Weights of a small self-supervised image encoder.
Training: muon at rate 0.004, 23300 steps, batches of 256.
Data: trained on telescope images of galaxies (Galaxy Zoo DECaLS), 88335 training examples, 67.5 epochs.
Rows from block 5 of a small self-supervised image encoder, named by matrix and row number. Rows with one number within an expert belong to one neuron, the router's apart. Each number is 500 + 50 x the weight over its row's rms, rounded and kept within 0 to 999. All counts start at 0. Numbers have three digits each.
Before each expert's rows are labels from the 100 images, of 14848, where the router gives the expert most weight on average: "strongest on" is what is common among them. Only what is clearly more common there than usual is listed. The data: telescope images of galaxies (Galaxy Zoo DECaLS).
# router: router (model.blocks.5.mlp.router.weight, 16x192, trained with AdamW), inputs 0-95
# up: expert up (model.blocks.5.mlp.up, 16x192x192), inputs 0-95
# down: expert down (model.blocks.5.mlp.down, 16x192x192, transposed), outputs 0-95

# expert 9
strongest on: roundness: cigar-shaped; edge-on disk: yes
router.9:532403517463496440508519499508437496432464433516390458508469437438505505505458418499481498502508491475521513521490496557507455424493490490553514588483456606480501570477501586522485474559595458539512485484556541434528510461509485464531483506446470562442458426382505456536560440565502514509
up.12:455573445502410464516518485492505574484639525535416521510451590532563540432513443406513483504508503617463527462501523480408544590539502449571509550482414511434491404508517525545546526618540474481535524575444628531581494447575468592427476481509485528524509437489455550454590517616519554569
down.12:569376471550474568463585461570465445560474531551475536543495541455523387499551526485554625520365489401451502484471418548536576429503504503467437426549467410467489512616521506584496511464510423564586513506453513552479491550526382565569483470520444576493473524474406478548516490477464555528
up.13:478480471511420483479438540559469487464516484398486537553453467533535572431413412415472552400487523515544454467492535553459417399490514538517496518488443592548442443474505507531472527573521485437423473428441513471440642458556471499493467444495473488477493559543473557538477537467439438486
down.13:530441513486476522542562513436395505479488493544517553539436468572497395544511517492539505541493612537416443449583546473467536585529471510504404512459407536413596542426559495541508583480604572432509493604451542463482403513501513466490478494479477527597477484472551519528462511371513415598
up.14:529489583476508541603540461519492467542456482485530512454581543605608406498493509516492469500489569536478475494515481527476506506424494478495470492488559549448551609501481453508514455475513411568438442542481570570521497512501416434488370527510440412530531477517491540477593465552480466510
down.14:500527572463508467417530512560568424480584519505539542523492505497510483554560508580532498538490505435519469561479493497503531454518458376480455568500476430547456492516423447513526500547481508483434552473397411523526531580458438454552536562532588581587503499359494484417582471475431458453
up.15:510550463576579541479433506537548480440398531473436530594464494466586481488473530480495515587519508533474517503483512533494517492515472505610517584580485532517524504477382464382490470444596378442584499514489500446495387452576500524514412364485524525564488486503500531503503541512484512543
down.15:557457424374506542599587460463392524536578465527518540506486463508438444615443540467501514436489583522554482457405526502546485476440577429534510503466506549523497540490434470410390549566450505515456493629499566507492504498575509534528536485436481506518510506418543448460556504506431464471
up.16:489534391490507490460497506564540489451567518572500544518446462517494521454439468634421456508426480470533502613534559459452549495522447527504461559457463430503511400498431521514594504469497515517493625538481385419566453541428427462548488571532490517519436615505420509492559433442439469489
down.16:547452554555523495483598489585537507568490479470496463514457431536532471513412520544464465461430427500583629452449522458505433547559346467550439409566454479454459443486554474561544470523480480586472582496475532492547484495494523432472546609471448548455533521470472510559597481494442526573
up.17:390558417544505525487568479316376490436470530460402577498486489587518524421425527525534444477456450467453532525507508538464516566414470512451439493529554477514495487536488542405537531531487432511528451470430543464539501433437551523520568490468479513532502567490500458525445474484575529523
down.17:436506516507561580542433491491438500502413499452496535516500503494512458484276445502482522498513503525490472501440519526536514533497488605494492590469479512422541499483524509418532488490509652533466449563435609476523409581539438431492496513522498492496487546564535450518461455461523521469
up.18:448498438487570424496522482682617521525400503503436505507518584420586501392487577478532514499418452532526536535487478548447432535562440500502436513428484504511533541492575440567467469497473624389531541528477515536523470388493500517475475408648524500549533597451538603599512522456499534498
down.18:487414600483504414574459535533407531496549552496505511443451521574415530531454519565491528547504505514534566515531496571452576513511501406510548309538496492471510607453469452497532548445408471420467474502588521528426499460437513461493542425528481547419472506506477381460534538583432502396
up.19:571527494584495493432505442441539374568423493419510565373584550561560610504466442583552476435475511543510498507499479461490460487470426532492500462510608494489492590600521566536484474520512553494525477492533494554477538451536463468495559500420444477530452431521553484437479480561396564440
down.19:424522538513488572531501502512510494509465442519511593503478534422494510468496436538462558541524576551459491596467400510418536565524491540496601499482423566417542502525574471595441519402467482492516503492482518464486546495498476485582481462571558565476530563431508490539422528403425446372
up.20:515497378524539507486507493514571491539380561525569445572499480482562460517610543528404428418442457486486484526501507529410504491488589499556538511563523448487548515479526468498427426543489560527550552426486511545540503426356430532560500547611514465502431495490456391466545531549334503437
down.20:597531488432442608470536510418562472513579450445488623411504616441535541417458490451573482519521463511581466493528456477479542465500507582546499467513507560566479448567469554495514450484525474515439498543503444486496452486375492460480518552462500515586497466499496508540458491492509559575
up.21:510460474493512470452458534495456509488471515529549488558531575463519560534470413422425530485557530365382481531487465493615503426540468522558503561508575415475511385409524469438442496429491503607506529565487483516512557543414481500489557487533451408502555422454432551374467538474560390507
down.21:466513483477510462521400497506562406534427525475434480520574435553542487514541513470489608492563547505570488486497584537503469536439419454427495574530466525485517510468496534484550468521476523479584487573525475555480449465405484536597551444467465451425505484477521490571512476428515498577
up.22:497539533507464490489462493465522501494508425436471541555463440541506478534462589596427464502526445513637500495503540487513553471461591527437515508539509477492598489505530493501576486484505552483463413519547473534509400563522521549458445526476527392539351459523518548530497552558504525562
down.22:423527553534497561443481566486473442473592543548437524421476507499485410538519546472489536447497370472528602512486502467538551526505485454432517434498535453464535417519493482543559512471515432487558513497504535578587517631354562489507412446574530461495485536420518535542497553499526514612
up.23:634488468451477564514520494447472597528391457525460454481536476402518533464448507496477484559487496487555546480506516532513453432493547486567522505466568600498518494564446450459554458494608537431506526410432566472456575440478472480576520434427529530437592425479554505458593485471439476524
down.23:467524541433571519592442481530450476421591500524550421476443450459585571542568514515555466476463476498488535501544487557429413493448523530565499578396564475503516519611530450433499524549510427486440411448480491413484513540395413497556448574489538551520441548607576542447562480552508422516
up.24:547480536509518477568581561462421569539473481546513391437446526490510458515444467560474512471544442526552482513480542429432500509527492507486515427377580530540514505540465530498572443497493558442547496440448488442451470439499567489507488515423544450513420503522560488406599536528453413498
down.24:553474434480460513480510515394546490502498544586433579477497440437554531530511516496536475492554479433524521511437513541461494530462427497491513580396454469478493535578473518524479495571459560468493475472477559483407428544419484399596541535488504480500557547449504480492508547495428444510
up.25:516504485538494590434511464469545455369480499519537492520580462538548504424549523525523435485458540468480449562495525508503488526529525522529504549434449469423463524605417504511434468489585401638539493552408550527488492445507457504506342455544518424419541481513553416498456520469489414491
down.25:475580502517478508490533526490490573465621492539497481532596509501490485382525514569506474477473591462371482444545526456507488486545480378549435613482542440496469506435531615511509506467563435455527545563551495451517515572537484528436536456411525495479494494466544475456583522575562552562
up.26:539458354492474639432473429505482488486433523502475528626517496542523426532519521531426576467464573509495524507502575446448598475463457489449470547491538537439479430407435509505479461500449470448525529509458465445494534489452480557555470569485420441516511503502479491534457507475503477530
down.26:481468552412532570483439483482473631529596540457531521519558555573507482581529513581585494489547471452483517473595486495424469470498557480515483350493399475594461534536481485526485559519563428492540456471505442540559451459515472516517516453518404448548518457484551431501466525538561525465
up.27:363532412601454420463499505470644432463598462458473371538432528519518473438489538525599494472545501523465544446496524432418488509472549535501462510425482489441525541591508492498506464509491509553547533445431538472478478585561456507493442518469597484430412479491501538507551444496488498471
down.27:580498443547503509545524500385486472487545459478563610511461410393490509441525491468562476478479534432513544407563526507499488482381564532490549529463504490565615363415539504530487510544591495550509532504518557542525477493398476465553505491484535529493481604471521519452503537480517468504

# expert 0
strongest on: shape: star or artifact
router.0:379380464554526546495465471531391497513484375560417482468468444441498466515478420440438477495495549428528507493487431444556559512548497583563416521459442504514422582549519495461416550475503503519472501475577442403563434513445518488497558552462485507442446520372462466485531513499501536521
up.0:563524609418508557592522495514529472536393614469505475540527526518383435496507477548507583554513515537536535444509513530426491560481472383426495555519497531469385427568503519455551453437559535463407407449479443449459487503460601555478556424484609512503468551463513393491469588489512555478
down.0:466534521511496497495472467506550398472434472530541505519573535489506507542557454499480473534603480444485528439495441511485470590476553519386590351620433526549544469450520420537512476571443506540519521466449603545495588505547502565503558453578437535574462595520555488453465570518516501455
up.1:552536555521555546561500523481509462500433586452572500548494456536530520480380508340453492576440491448556468611504458514518542465460473452529564619510460446448549475428571477439596521471452549502507426493453610492509491558556545479499430524495503506591473442472525512576555486507477474511
down.1:520527514428471541480539505500452515528588506547499464507554442391513499452513491422412506591406534568556527555469523522537493450519530487531503477549544498510521490498461496485511516554520486516481447601577587458493496563392406576395510535449382566566468470612559433500491477506411495535
up.2:495509590556592557507390509513537446477428522553578446523564530546430426483503601495473547503493570586500493504504483478445494560478540515429444470499485434541501537513485577511598578477527530545506539483487468469516431543535556556522435513491533487500486563500533589426477552463444531549
down.2:429429525497473564462554503499461410561442512535522483527477495471497498450540539478574457498497462444518498520411590576396553565532497549467529391551429455459509432564553557539573492576515512549494533438542467380543532474525452492470483531493488520498445439379583491587503551567519465486
up.3:445520437509593542418517595495536501555479480387556524531419447504514497522426543577517483551499542529542475460492493525506506526387445452507439473441554498469564601500550487457467434528541402550510511473466537474467512509480394597574570542509547479517517415502512449441544474479452477455
down.3:528550497489539514495528604489368508569568547489423460461495581487558523535502559468584473437521518475519601506445517479501480479500499533440408466527489463543522538492526435521529522486455436475578490530497513510515460484479488505532525527547515407491610543423454479580542558545534564494
up.4:448519496456512426541590436466571540531530519507564523472473554520515644460513514433504429544442494499476512567455540453504505527450511535520551417538560430506531345532406471450538460517475512429509418522499406575556524501532489585568396473447620515465498557470535440515467435523467511519
down.4:524454561487561498515483468471560445543513544475507562576463605521504467511429498528562483559492555628480555477449453427504520338441564513479538533477529461479506368505454460498494437489525397534482552524482442568567577432475486518492502500510504542560506567435519491404506539563491397489
up.5:597525537478493485484505554441512546468497469508443454466461495599577503492592547487503497474477523445623487544502525435505549524527470503522430495496458630426532484465489486507525459430497455396523497535512449471391561581513508428583573477491468451544510544450467411543357360597441566440
down.5:630537459486534520522468437541542528512473564432517494465552535516556490526518539553543538500547519577507472519409478403456498547474518541581525499447563451512533471419537493462496508613529485427544583555462484500492574573577555462461562471540419451503569489447405467482475470405457522426
up.6:507506445597550454514459480490521485497582521500476574502553541514586454530535521502468458541463550514421461581490447458506517456493438559464510509497454472535498540472416429543493565424423517614469468537479468504532541598508511504473422447464529531515550504477500570456346463441497418529
down.6:501551528531463547487427537420539558563470505558500479496563467559508482504532537499563564598493548576532523399460418497524556450479512478497472607524497582439394528509498482496459510468555521467548497515530456504563492532565453433521528391588495538435459485513498511520466462516551517461
up.7:503540506443514467626495514529527478415405560524426560572550521466526457477456427464454497558508567532447427476456482537412532479439505478579519493475469545502544519502500514532559466496430477388450466483491425450494570585443503459447346489510528529458528468481548449403613600493562461467
down.7:589544542436506519508537508465557420457442517511543471565410515497524450549534484543513500523546465423483476438503420452535545446450485539410515483513387533453600541506462499493525514550460453606494511556415585623551333585531488581507535518525482538429599462486523392506481485513433574506
up.8:512461525426496496541463543571578402506531476537501571518530576467515449472524544494546463396528490524541495599500550465503503537585446479534440539444541460510561444438567566475425433502473562390479435560440467464447531549484563538511419502563667445429547515518437472449456511481474487506
down.8:455608474385487488514460513496554457395585503517539573505472611492488432464512481601467526561636514484439435527548528465551392440419487656457410461462497471489471512568510452531524491542459510456485480555468488501575580454504505491511467617451465568458435494505507508518506473501523480523
up.9:491503483479540453474508511496515510520454578620549484439501519533495487498430603511517509406555537473506475523530463584388484537489522545515513401529446498415564440442548487615474559451624547553512492566390501488500428569483547617507450499512500514506519459487554513524452522382425485471
down.9:467505493565569571469572489542437573469468457569531430519483509487504468567512451522535411535508490475514520487424533650569400443519552442494586538533482554487461472542492527549511478470458413584435448502512516506535508614444490507537532602439456513542414498583476578501516568572494432470
up.10:527589462509510513420445477517500461515512512440461527576457577480458372505513472474455526549465445449503414549512466514492462570417475476557418513502432531503456474582583491537464493407522543537488576518465505543510498498506502542546568445532492538570551613453507511491459616527469547543
down.10:452556465556438558483508459590515515593618511491484502481525549387585484427472505563501511522483537541510459486487581447504542553509429483452583519458537467486423480556502546504506445570453527598411483535588484556493513428488485490469416457536537506527503544462500542522431531521490459531
up.11:454611515485485549451541546580518483459554491467426583422508568615420491499554410476502459471561536420467550487507535525547522502482443504462450438450432382476540518523551557416553497502497541496497440578399442544541570532498540498515488499486526454498450607506492403467611496537482495524
down.11:486422545413504532503495447510526523495536448465511455532491481456412454500459523540445527542430546441533452495541455567524573432503486607451632441419487468491549538491542492432531466621515456477494549566571437583454428497538562464487534395529474530512556421508501496469464519605497583497
up.12:310491521491516498473527473442563408490522480490540557487457512519496446531532518492525509456550586457462497554492511460539490463521558485555578508487488480499469507466508439495533436402461469472396566454463450510526531403444455601510523516534467474556374516485482557498479610438460452528
down.12:433470482485530505496435482541456567481447495457544479436588443537474485451521535529507512445484398507448558413530501538632527503513475498583552482506543406406472536493478447508447520453470399502504562437534530443511526429474414506473510515433543406434468502473596592473623534576466464548
up.13:451533506469492486502472546490573503591500510557459556405530640543482551474501386548505531527435559450562488434531523549529524493467442499574510524431529437483443450483494522531494515472519468520527457454480487465610452472586539476447472500579418469493547466520587517514604485436567538503
down.13:503427470537473502516531462453514395559492522503520500470540564525535504484514561538434514433446490553507513459620566500503468513479514566564439359498495479559474554478548557498495555537468561556473399500492461448563499393501530489548619441482489485377494549440462529472504554556480601435
up.14:518510443453519504518512498513495482463467462466548518555538511567467427465454460463525496461473489468465502534510565538545526579420630457535483478550453515393602580417519575606462527449604527499488458457478441554560534582485494558462426468552577471491544458552557478498481578515503443484
down.14:441523438562517471488425479471495486508452471485495568474570503446543489452482459537547542489600479512522487472469553461547579462467548545580504570523510538451545447522556509569412529461478572468513404370566464535526560549507605491416508553490485513501470447548548568515452465482505506444
up.15:479467446566491428478543340543514466490539469499583536574447434485521516565549596483480421464492522465421513521465477469522513481535426508430444485473491545544437459477404441474465460490478464597501464487513502427517591619579537544526492523478409535499466535485557510428432564540424436489
down.15:543517419545529594481427506545544529500524499514443448472569456552440445532455451562516513472428475604497510433464387626545440526472572490526519540458581472484489498492458434489464504475456532483501434519522492522571544546544506463555507386513511524412484524531522488485545492515543513457

# expert 12
strongest on: roundness: round
router.12:571462541463489483468496467490612508492456567543530550484448591495560507509531610410489510485459491501458489432469501454545527522490494556526453552510551372492519516406441497548449557471529530511535500450558555426562497354549512469457502532496560507498546560420491557492447414464437510494
up.0:521451519479528630435522524472526511518521510544430445423490495522511471445512520602548458543520483463538472559481455547431485478496481504569541406521357517375528520524558517594465480446461523486482560576456530552538555516469478459449480450553444482470486449541481440511501498575462504415
down.0:534506485530435535476472532530494473478550512552472451430491542549496566451493524390474547505527552474506584484480379462544516655441430486489476465512438497490501461457478425493502485484466564574522513506482494474439453542388467486508430558538508520464554505658570515487524511452559537541
up.1:478474471441489547570439574491531570498450554443510575432476603414452520507415505513620493539496522587574581488504510503421462556526461475446485570563455525511496529506472612501471489455465500486494527491422505471553447450445409557474544497506479487556452581546490452544485414503504579473
down.1:492444539483526481472476485464479470557484466464529485526539539536558453525595508458513477483505493560493504481545499489512567568465510542420527294486540519423480463370384409451477511591523507517526554540416479522524551502424535455567484487566543545620517489355589535536472479532572607439
up.2:486490494519519501455506513472571499513460500461490460445498539527465513440449471610391489521462410538533492585486485498460466427547548498471547449561493523588545441553368423575553503527473553534537475459577539517500619460492556508506514509538530552523471531499578405454510464478469458559
down.2:474445506537519612530575496468457533437525523497468521558536452489605393398540492517539487509460482468481437500509468562473535474509490565520472550436536506434555543429457593517440453454488541596551548508458468543512523528542398559432430523424455537517448556605458406421538516562531503542
up.3:546529484439436480550430460534486539665581540497545467542500441545479505476431579510512426459555472390525527511465461485477477446476424532447446463546471486530462490598504463505534487552488547483554585448418517535541513430516469582460531479507470402532490434398482485521608524631458508489
down.3:462406473543568547601486459498522577490455503466515532519546475445459594453501519516468496458452514456573536491447537567403435501445555546520519452488515477585582486538552455504535497452489534605480615562534542542601530470471425448482416500572501488500559559479529435524441470416507449498
up.4:580408475570497554526538494478494440462423475451574526470559575467546458473567517499502462495451521457588466482511501464533471493465572491512389529397458533491549432441392493428446483522498459538504492347432587510470467639508505550581474539511476478449377568527594532487368603429528522497
down.4:466468499483475559431469543543497559424456516512495515534463490453485478460539526566508483612413549501462484472518469572617598548530529477463519466656584503460440420478479478501531485570557499529491429530440533468553434606514524550535419439422449574539523508414602579514414505511553470480
up.5:461550527461506539503479553438452601441517510573441479492494543563529478500485581463444526534504497503412509558504540515506579554555440503508438489465495460472518572496440494620517471469425393438519509514512499411466469515556500506429374544442545508566414536474431470513491473460553390375
down.5:537548502510531581488472515463456513537388514537475514512509457508458451538485530476449466457489550553545475541433459539491530497487482440576571517503448604450453531496519528530425515508527509535482454520509393462510482520395561527506562543606445534540514493513540420525386504540560453499
up.6:631459533483489548408492592528440446555604467441557419468467488478485497435396486542387512525508479494467535467508490476556534516460450509579633436483446391456543504486478415570509448469505505486499419532398477486598403597513536501575557517469477488597460549483440474528457543496458511568
down.6:503530477497497452518479441543560470482448440507533510519495488456535524509603556432417518495520454486527426481497457454606489545553433493404518477509587503502501488454554494488532550494408553446448457500476454547530451512588458573464434553429435523481575488480468501522527483479363485446
up.7:500457488491526547491599616476537407541542548591550499519448451543512487489502488500555471506415532506580488570493522539469476477473528468476586437504540458532493479515539423413461580510516435463519420505451481522452520422559528480648472557546535406444404493543542499487508431466562543531
down.7:442517522421507518450458507603483574522589478500494541538507550523425430578427499483487485528489476434552500506399433458398528487497434536478513471514482460484469569432519483430512506477599343621539515507465469427492434496442482538508471418530526510507484561578459568516548489509559508535
up.8:506542521616487400536514533467402472485460475442387497479508356527464558367476503447524552592435479471587479486463479519504476507568549517561425484502378553580472535544555459530515456497574462519495579563532551464605543550457514524567547471499573469515465499497503405487556494502493461472
down.8:527445513480519455522511467474468543455471469509493587401561461625490576507475493456459468454427538555535645451467530511496559490592561393522506638549461493587537497445470447457499461489502490517482544553523426502463590556434555383410445428461408506470593474564389439553590518498491608478
up.9:478546535508469482561465482412478468404586541428528432493577574450541537461436477495385563469452574551521541476481540428511536564500512496541426406528485527448478510472409549434480484476430488423498445621541426419441459485529479478484419497451518456422606437536511460570512483567538484532
down.9:568468546448433522562475498577503469451457455538519495463516459495481439434546551516437537452586517438508609437604521471592606485506502498564507498498495453556506470428415524473508545552520539455486537480488501445537460548510551568508477431515453497443394521567495381540582555559545485494
up.10:483433484468459414436486540554543486505532578494469515379534487481466512503525604425451532481538512495439581548523579503551464476533566480501530482617559527569525485616520493541509487533448446492505584434456425438544433460488560493521440503503487510571485590508544443439488551538368561544
down.10:480462580514481505539517424490492483488433498493470485536491495541473511427459482434519459494465521434494557489549458564456516616378444421525560481471479528494539519566647464563518487480559433526413548461532465489524479434455520579492598468558457486570478464519416551424574495522536487469
up.11:470493536536500501406439533479494558489479495487519636565525408521460510546450478633514483488505507490615572419504465430512515504514467520485480477492562590540480521507502580494502410516435519454468495539494516532466477475578434405499509481526542479529417417538514432355530551516425500598
down.11:482442493538521442481546474543487460542495454437546410542419394518603577597422445576385594541451542496529495567558418543494462416521516522580531586571529471417539486516615491454420491529601467485455517510385438500534464431529447588518514500497526497521473557485474509485434439490439573583
up.12:545544493473482526414549551498459528463474460512485501485456508449588430615466474478537536531431515485523528391537407520580522501428526454492529500541465415547435469472554589508492580483438584479435461480449540479544524412473429513432457474548454482475518451543498521433576436481545608566
down.12:422406513365442537430489525545547475463556519549478486423429626511447504455528476469489507498424451478573467527438537505513506511506512536538526277576524496552563436531529455558517485459459574482531507490503544454575572454512589519465557459482500463506573504433534478590575485562461523461
up.13:690487582528540408496429435564449439485436456429515441418477439444522482513516499544469526466539550536547434566505452406432521460516505490550436536548467558441607502537465456533586484514462477504464485476597512525480541643533485514493460406552486554519418538491450470497582489506420454461
down.13:515434478544545571555413502551475558440583520530473442537447535497479570493506510472453401486533530502500476491514435535562524553495675548449486538502556539561519478501477511449476502570553337495487508476557493442509462617572481498565502453493471515377479471521460429496567536580432517486
up.14:445394500469550539519463499531566570486545474479448435470452533459473524420424491515536532534474536510502496522492481599530551442564466485487562496486491512454479461454508417500556449478592669544539537524459411465485546405503538516512482534456566514466520417507575530463581469546509401449
down.14:500518535410530477569496557579509408491507463476499562511494541555480437515423425499481462483526438522444447447577503485455491453566547442575548485565527453580522491428555578454449479554520415453561500581583482457526457524504504486474621385493513441481536524481555557530607539448534543532
up.15:522497492464486592493484518548485417613432508462493468491564495634433522530507509506544432384461477503430604562492529473475541519447415527492476472587528572566437545581503555519484527479474528515545606547455535517507423453479523543539494556539523494433503474492533549543478542516337492580
down.15:484536553518418528618503519489476523473409545509462509507520469571544563502486507514510379529474489496501500562619498595413522482499502489514612486506494559534501515487516415515547511482487456497444489448535506371514574517482418514515575599467573506446423467407529526467487494527504466474

# expert 2
strongest on: edge-on disk: no; shape: featured or disk; spiral arms: yes
router.2:510491499439514475501532509514409460531599588510545540482420468428525455482498606558444489521512561491518475495523515568570521504444493506481485533480556388491541600565459565574484490525549551512529469453556453482531509480407501494525541533506528468470460418504489579522464417495536533485
up.12:456469485509474468512499529510552522538381505481513492554513580467541543446626475546480493472427494506478522498499517515558507624453501508496409489466481485440517414504504529512580547457462382450514474604396578478544516564565481521491548434532553594523521428482568506404568483505492497460
down.12:519502507568554431468527482450490451531479496476434487519536492492471525454558516493518604572497548513480480599492507453528492407519501369414496670517414512530501461530523577452561461528535458397421551533467561475499535534458549474511562504454589528498515509393511498557424479561560543521
up.13:496515458531487485534490521519495527445550453461482508507492577475548620545483485570493594553588501472479614505494600527527522510537540446493532484524479498491473493559463575571555514413375483492402520612451603509405510567426483531536536589509526561470515514592515451499505492582534487466
down.13:511418502421496434553485473518524447446523426524499497546491471444515490425464504465530518594427502462411512529476580552520492478534474561516521573438539579456583517477514594471526509491473495581412452502460460495533451541546570542494438556497467464551370542627531549493471495485415413485
up.14:467445542557501469458544575516555517481538494475506497556483612484446524456400468563436390550545502444519473550492488517394579509452485481456466546510548577442537476415473479458575544425461471455526406513504507545542439387566484505592587509491463468484608584504522528561498555488502553454
down.14:468442532460466609470543533474500570529528463433555547576561555449512580527505485540510450490471530496566506531505529488489385479572531563565455299474525433576452513483556500511509501471599527414474577505536587480538448357542462442404505465533433503462537474416463600417413528471559570517
up.15:386439502498557504614437557503384467451538436541609489481437462536430548536558541574497450490524475438510519485480457520499524452584540469538450575440467539497547503464498461506464540482420535487417467462484483480483517484476510507492562508383541426507440512553512553433547496448461468446
down.15:521532487476595442475584418532411572529537506429466559484499500500376539482391441421448508515428429457458528447580602483473494559537526461525464473504462565454531534426454549440418493398567482458586575584603463599481566494502488462483557501524466454592432445565547507446491468370473519550
up.16:594466493476501530566495493502481432527413497417378508500453490491548421507576536511487485526540430513471519520507486499570453451589562530507481554480505549512500470494516520597506526440532427482521516497579565470459614478517474482545423486538482579480406550447501482462569502526567561473
down.16:529587461451514528455504473462522434497600497606559438483426424565480468492533501535440543416600507529553564528386567430535452543479499515540540439461461555480490444632543576501519498500409428466577524469545586439484506589462510454575563579501474552452470528504505433508542439526515496495
up.17:483459403556551541458520497585401531415534510499505468587469521524456557486461562614544586526425552434550569473498541519542540560560583537529541525460453417458611449428455414465539468495508485498466497361440469516517474568481555483508504567465515397490526468504520480410462579537523480555
down.17:499488517536501496547499496474475411439516531530476467435482477472428519460434513463440549595472534532472516570484512584509495488537482493591471499567513432497469476527421531524461523513500471452576547482541546471525558468427650484447563530474494545554582584415545516460382524580496487503
up.18:605495555455506515504441542402425486500459525484497562429384516543480491454560387551450472479469495636484510570466464458570545507489467534486478542411449511488528478508464472525435522469469436393510558456462567531548487463466541459450428555528487460515455485508510455563523518543490420478
down.18:524561514500521486439483553485540541509612562468505506499455559534439524538553507489578458400455460419455370387577458528495527456551543436540457509480630474553503630393446481443564483476521503482607510411443489436538420430535515524499492483532453557473597480496517462532561528420451518486
up.19:549463494506468498557502457430413502465448557485472527452590587502483566488531432532507545549537552578493467435488522501455466530577489500427466562535515484520621496505462491501431564522541471590440493533588508476471516488472491440546502569417547388496532532546499564452480497426480552379
down.19:499473525527556413571501521506434525592568588448446551525545517519453464580449503408520529520434426409448524493491483425472564560466580468486479440478453478565537531509490457505458447544387525464534513463553386537505475544530518541548525477595607493509526465406496537404518536564505534431
up.20:527511497504539547509516611482456428547527491560598436509480569435470504547587471506445497533522507480467491395476472451427479520409444496486511519434604424579568478502482565482447529449470496533432533404436526472509353507557511588512482530489486472465501470552581443483413428458616474502
down.20:494463498420442450510476587523565511524596506551475468489574534496506484518564528542522580418526504483542544476481441559498548469494494621568470537409499484498437481594463499480451557449460484488441451353456464517426348484402581480490487527445584479513467490469549464547554523501606473567
up.21:521450439427509494481579547465544442548487499502533534384521505502595554566492473571553475490471460485509535519503494439455536538542582538558466519581480451518469506500418555505474464427396510483441407583472553488431518475501554557539445491365512431494575476539486452482519465444547535610
down.21:500408515472484498474506536464505540520569520488537513471605462505513462512464570472460472485538557531445464502599583503442488590470482502485487507519448468520477444513527531442483474452436442466512553497530383525590608532510475468482527464482448541415469407507419449583565469500512494485
up.22:361535541519627517499537479477438455475448526539490554491539474572510513504487461535580505539469460571509533481507455534491580503447484444465414555337514548509435472513485541502381437498492554553419500445475476548520526656504484488507484507506518513513546421513466557423475435490502518497
down.22:530469567483430504456569526554587512565516518551562567481427473441525493453539517464394453536524465457527517590528499490535544540470601437432469486574455443557482478515474464464376531509614493532504551521516480463555508581463475528565532514411376558587515523318601565498425484581497487456
up.23:535464478502510510523528560467529526525408515591563415465544536429574454409486533449431561507536556549489472429500492410436410435578512513556542498555532482588526493485602446510571516519460501469525494551455530575497519431465504546555480528493531432513413473467481481446523444480415506470
down.23:506389485452579521560584453485509508506458537499520486449529378415539546462540540458528489366576529593483570476492512478526552482524464521485462421555479428491444583529552586505482525517441506478492534460433437500509400561480509438539526540509532531480504593441557542505496454585596485474
up.24:508467519544452471485469475443474537588402494494423529563524516490578446468464474518547522549553414547553523537481530487476489458576538474468495467490481572475542573404530478538576507522604469317496542517514496474575555467462514477554535428571639530455483534397552583590493493470491515487
down.24:516508486470395439407462556434503485516467510608490483561494513401527515509457506512492467490496483511506492457504486484498502498521538451563456552421497557376447425540522499534458472489535665458475456573573522600504529447520549451563555471490547386460532486514443418503527532549500476426
up.25:513495470554433498533417450485476463449498540536442470439460492484539435561389499474430566566427346478578441483474517482512509572487626471495341487364534503528516549573558471487508577553492454405444564551488571550469504529518498526497504497460541486549515503519419558468531471540473505499
down.25:443521495450591547563458532492503633475396520426475452533537471582538423516459489605517526516483479472416535538502421494551457464439503566438543408543493568535558456528505454499476528571514439514466534512526518503393459489613521564423583504596547476481474501452414394512517488455407488546
up.26:445510258524541508541546481451471533503463445549462476488507494578474504515422523484488463483410440537433467588496547492497379518500469521483475473509586487497537518434497497529532525447516457472473505477477523508455530406553458520534522504527501488494475578476560500535444458451431499486
down.26:493604497506455544473483548483450476552393510534490596477452574498502533482440529456520518438449481537517496484453485431496467483442535525494481626491465425606522537475594587624584513504461389452551418435526498548434582416520514481435545502518453521464496463477374471549484488451476530579
up.27:568540480496556473518509586554564502510471541522498430481595557465518514453612616458452487430474487520460519476475502470544485544531535472438479613429513424484475435541467614493547478500411449518439513503458487512506556489510554495482513523483462481484565498535528583532532449453436462490
down.27:508540543428468518495455539519546387454508445562518430496506531582505476432487434555507468455514518559425504529595462511592505528481581556416567441533459500572607498512634516611469454495517511526483498397477569514529468467545509431476518518560430554492415491333597498513450478486470499559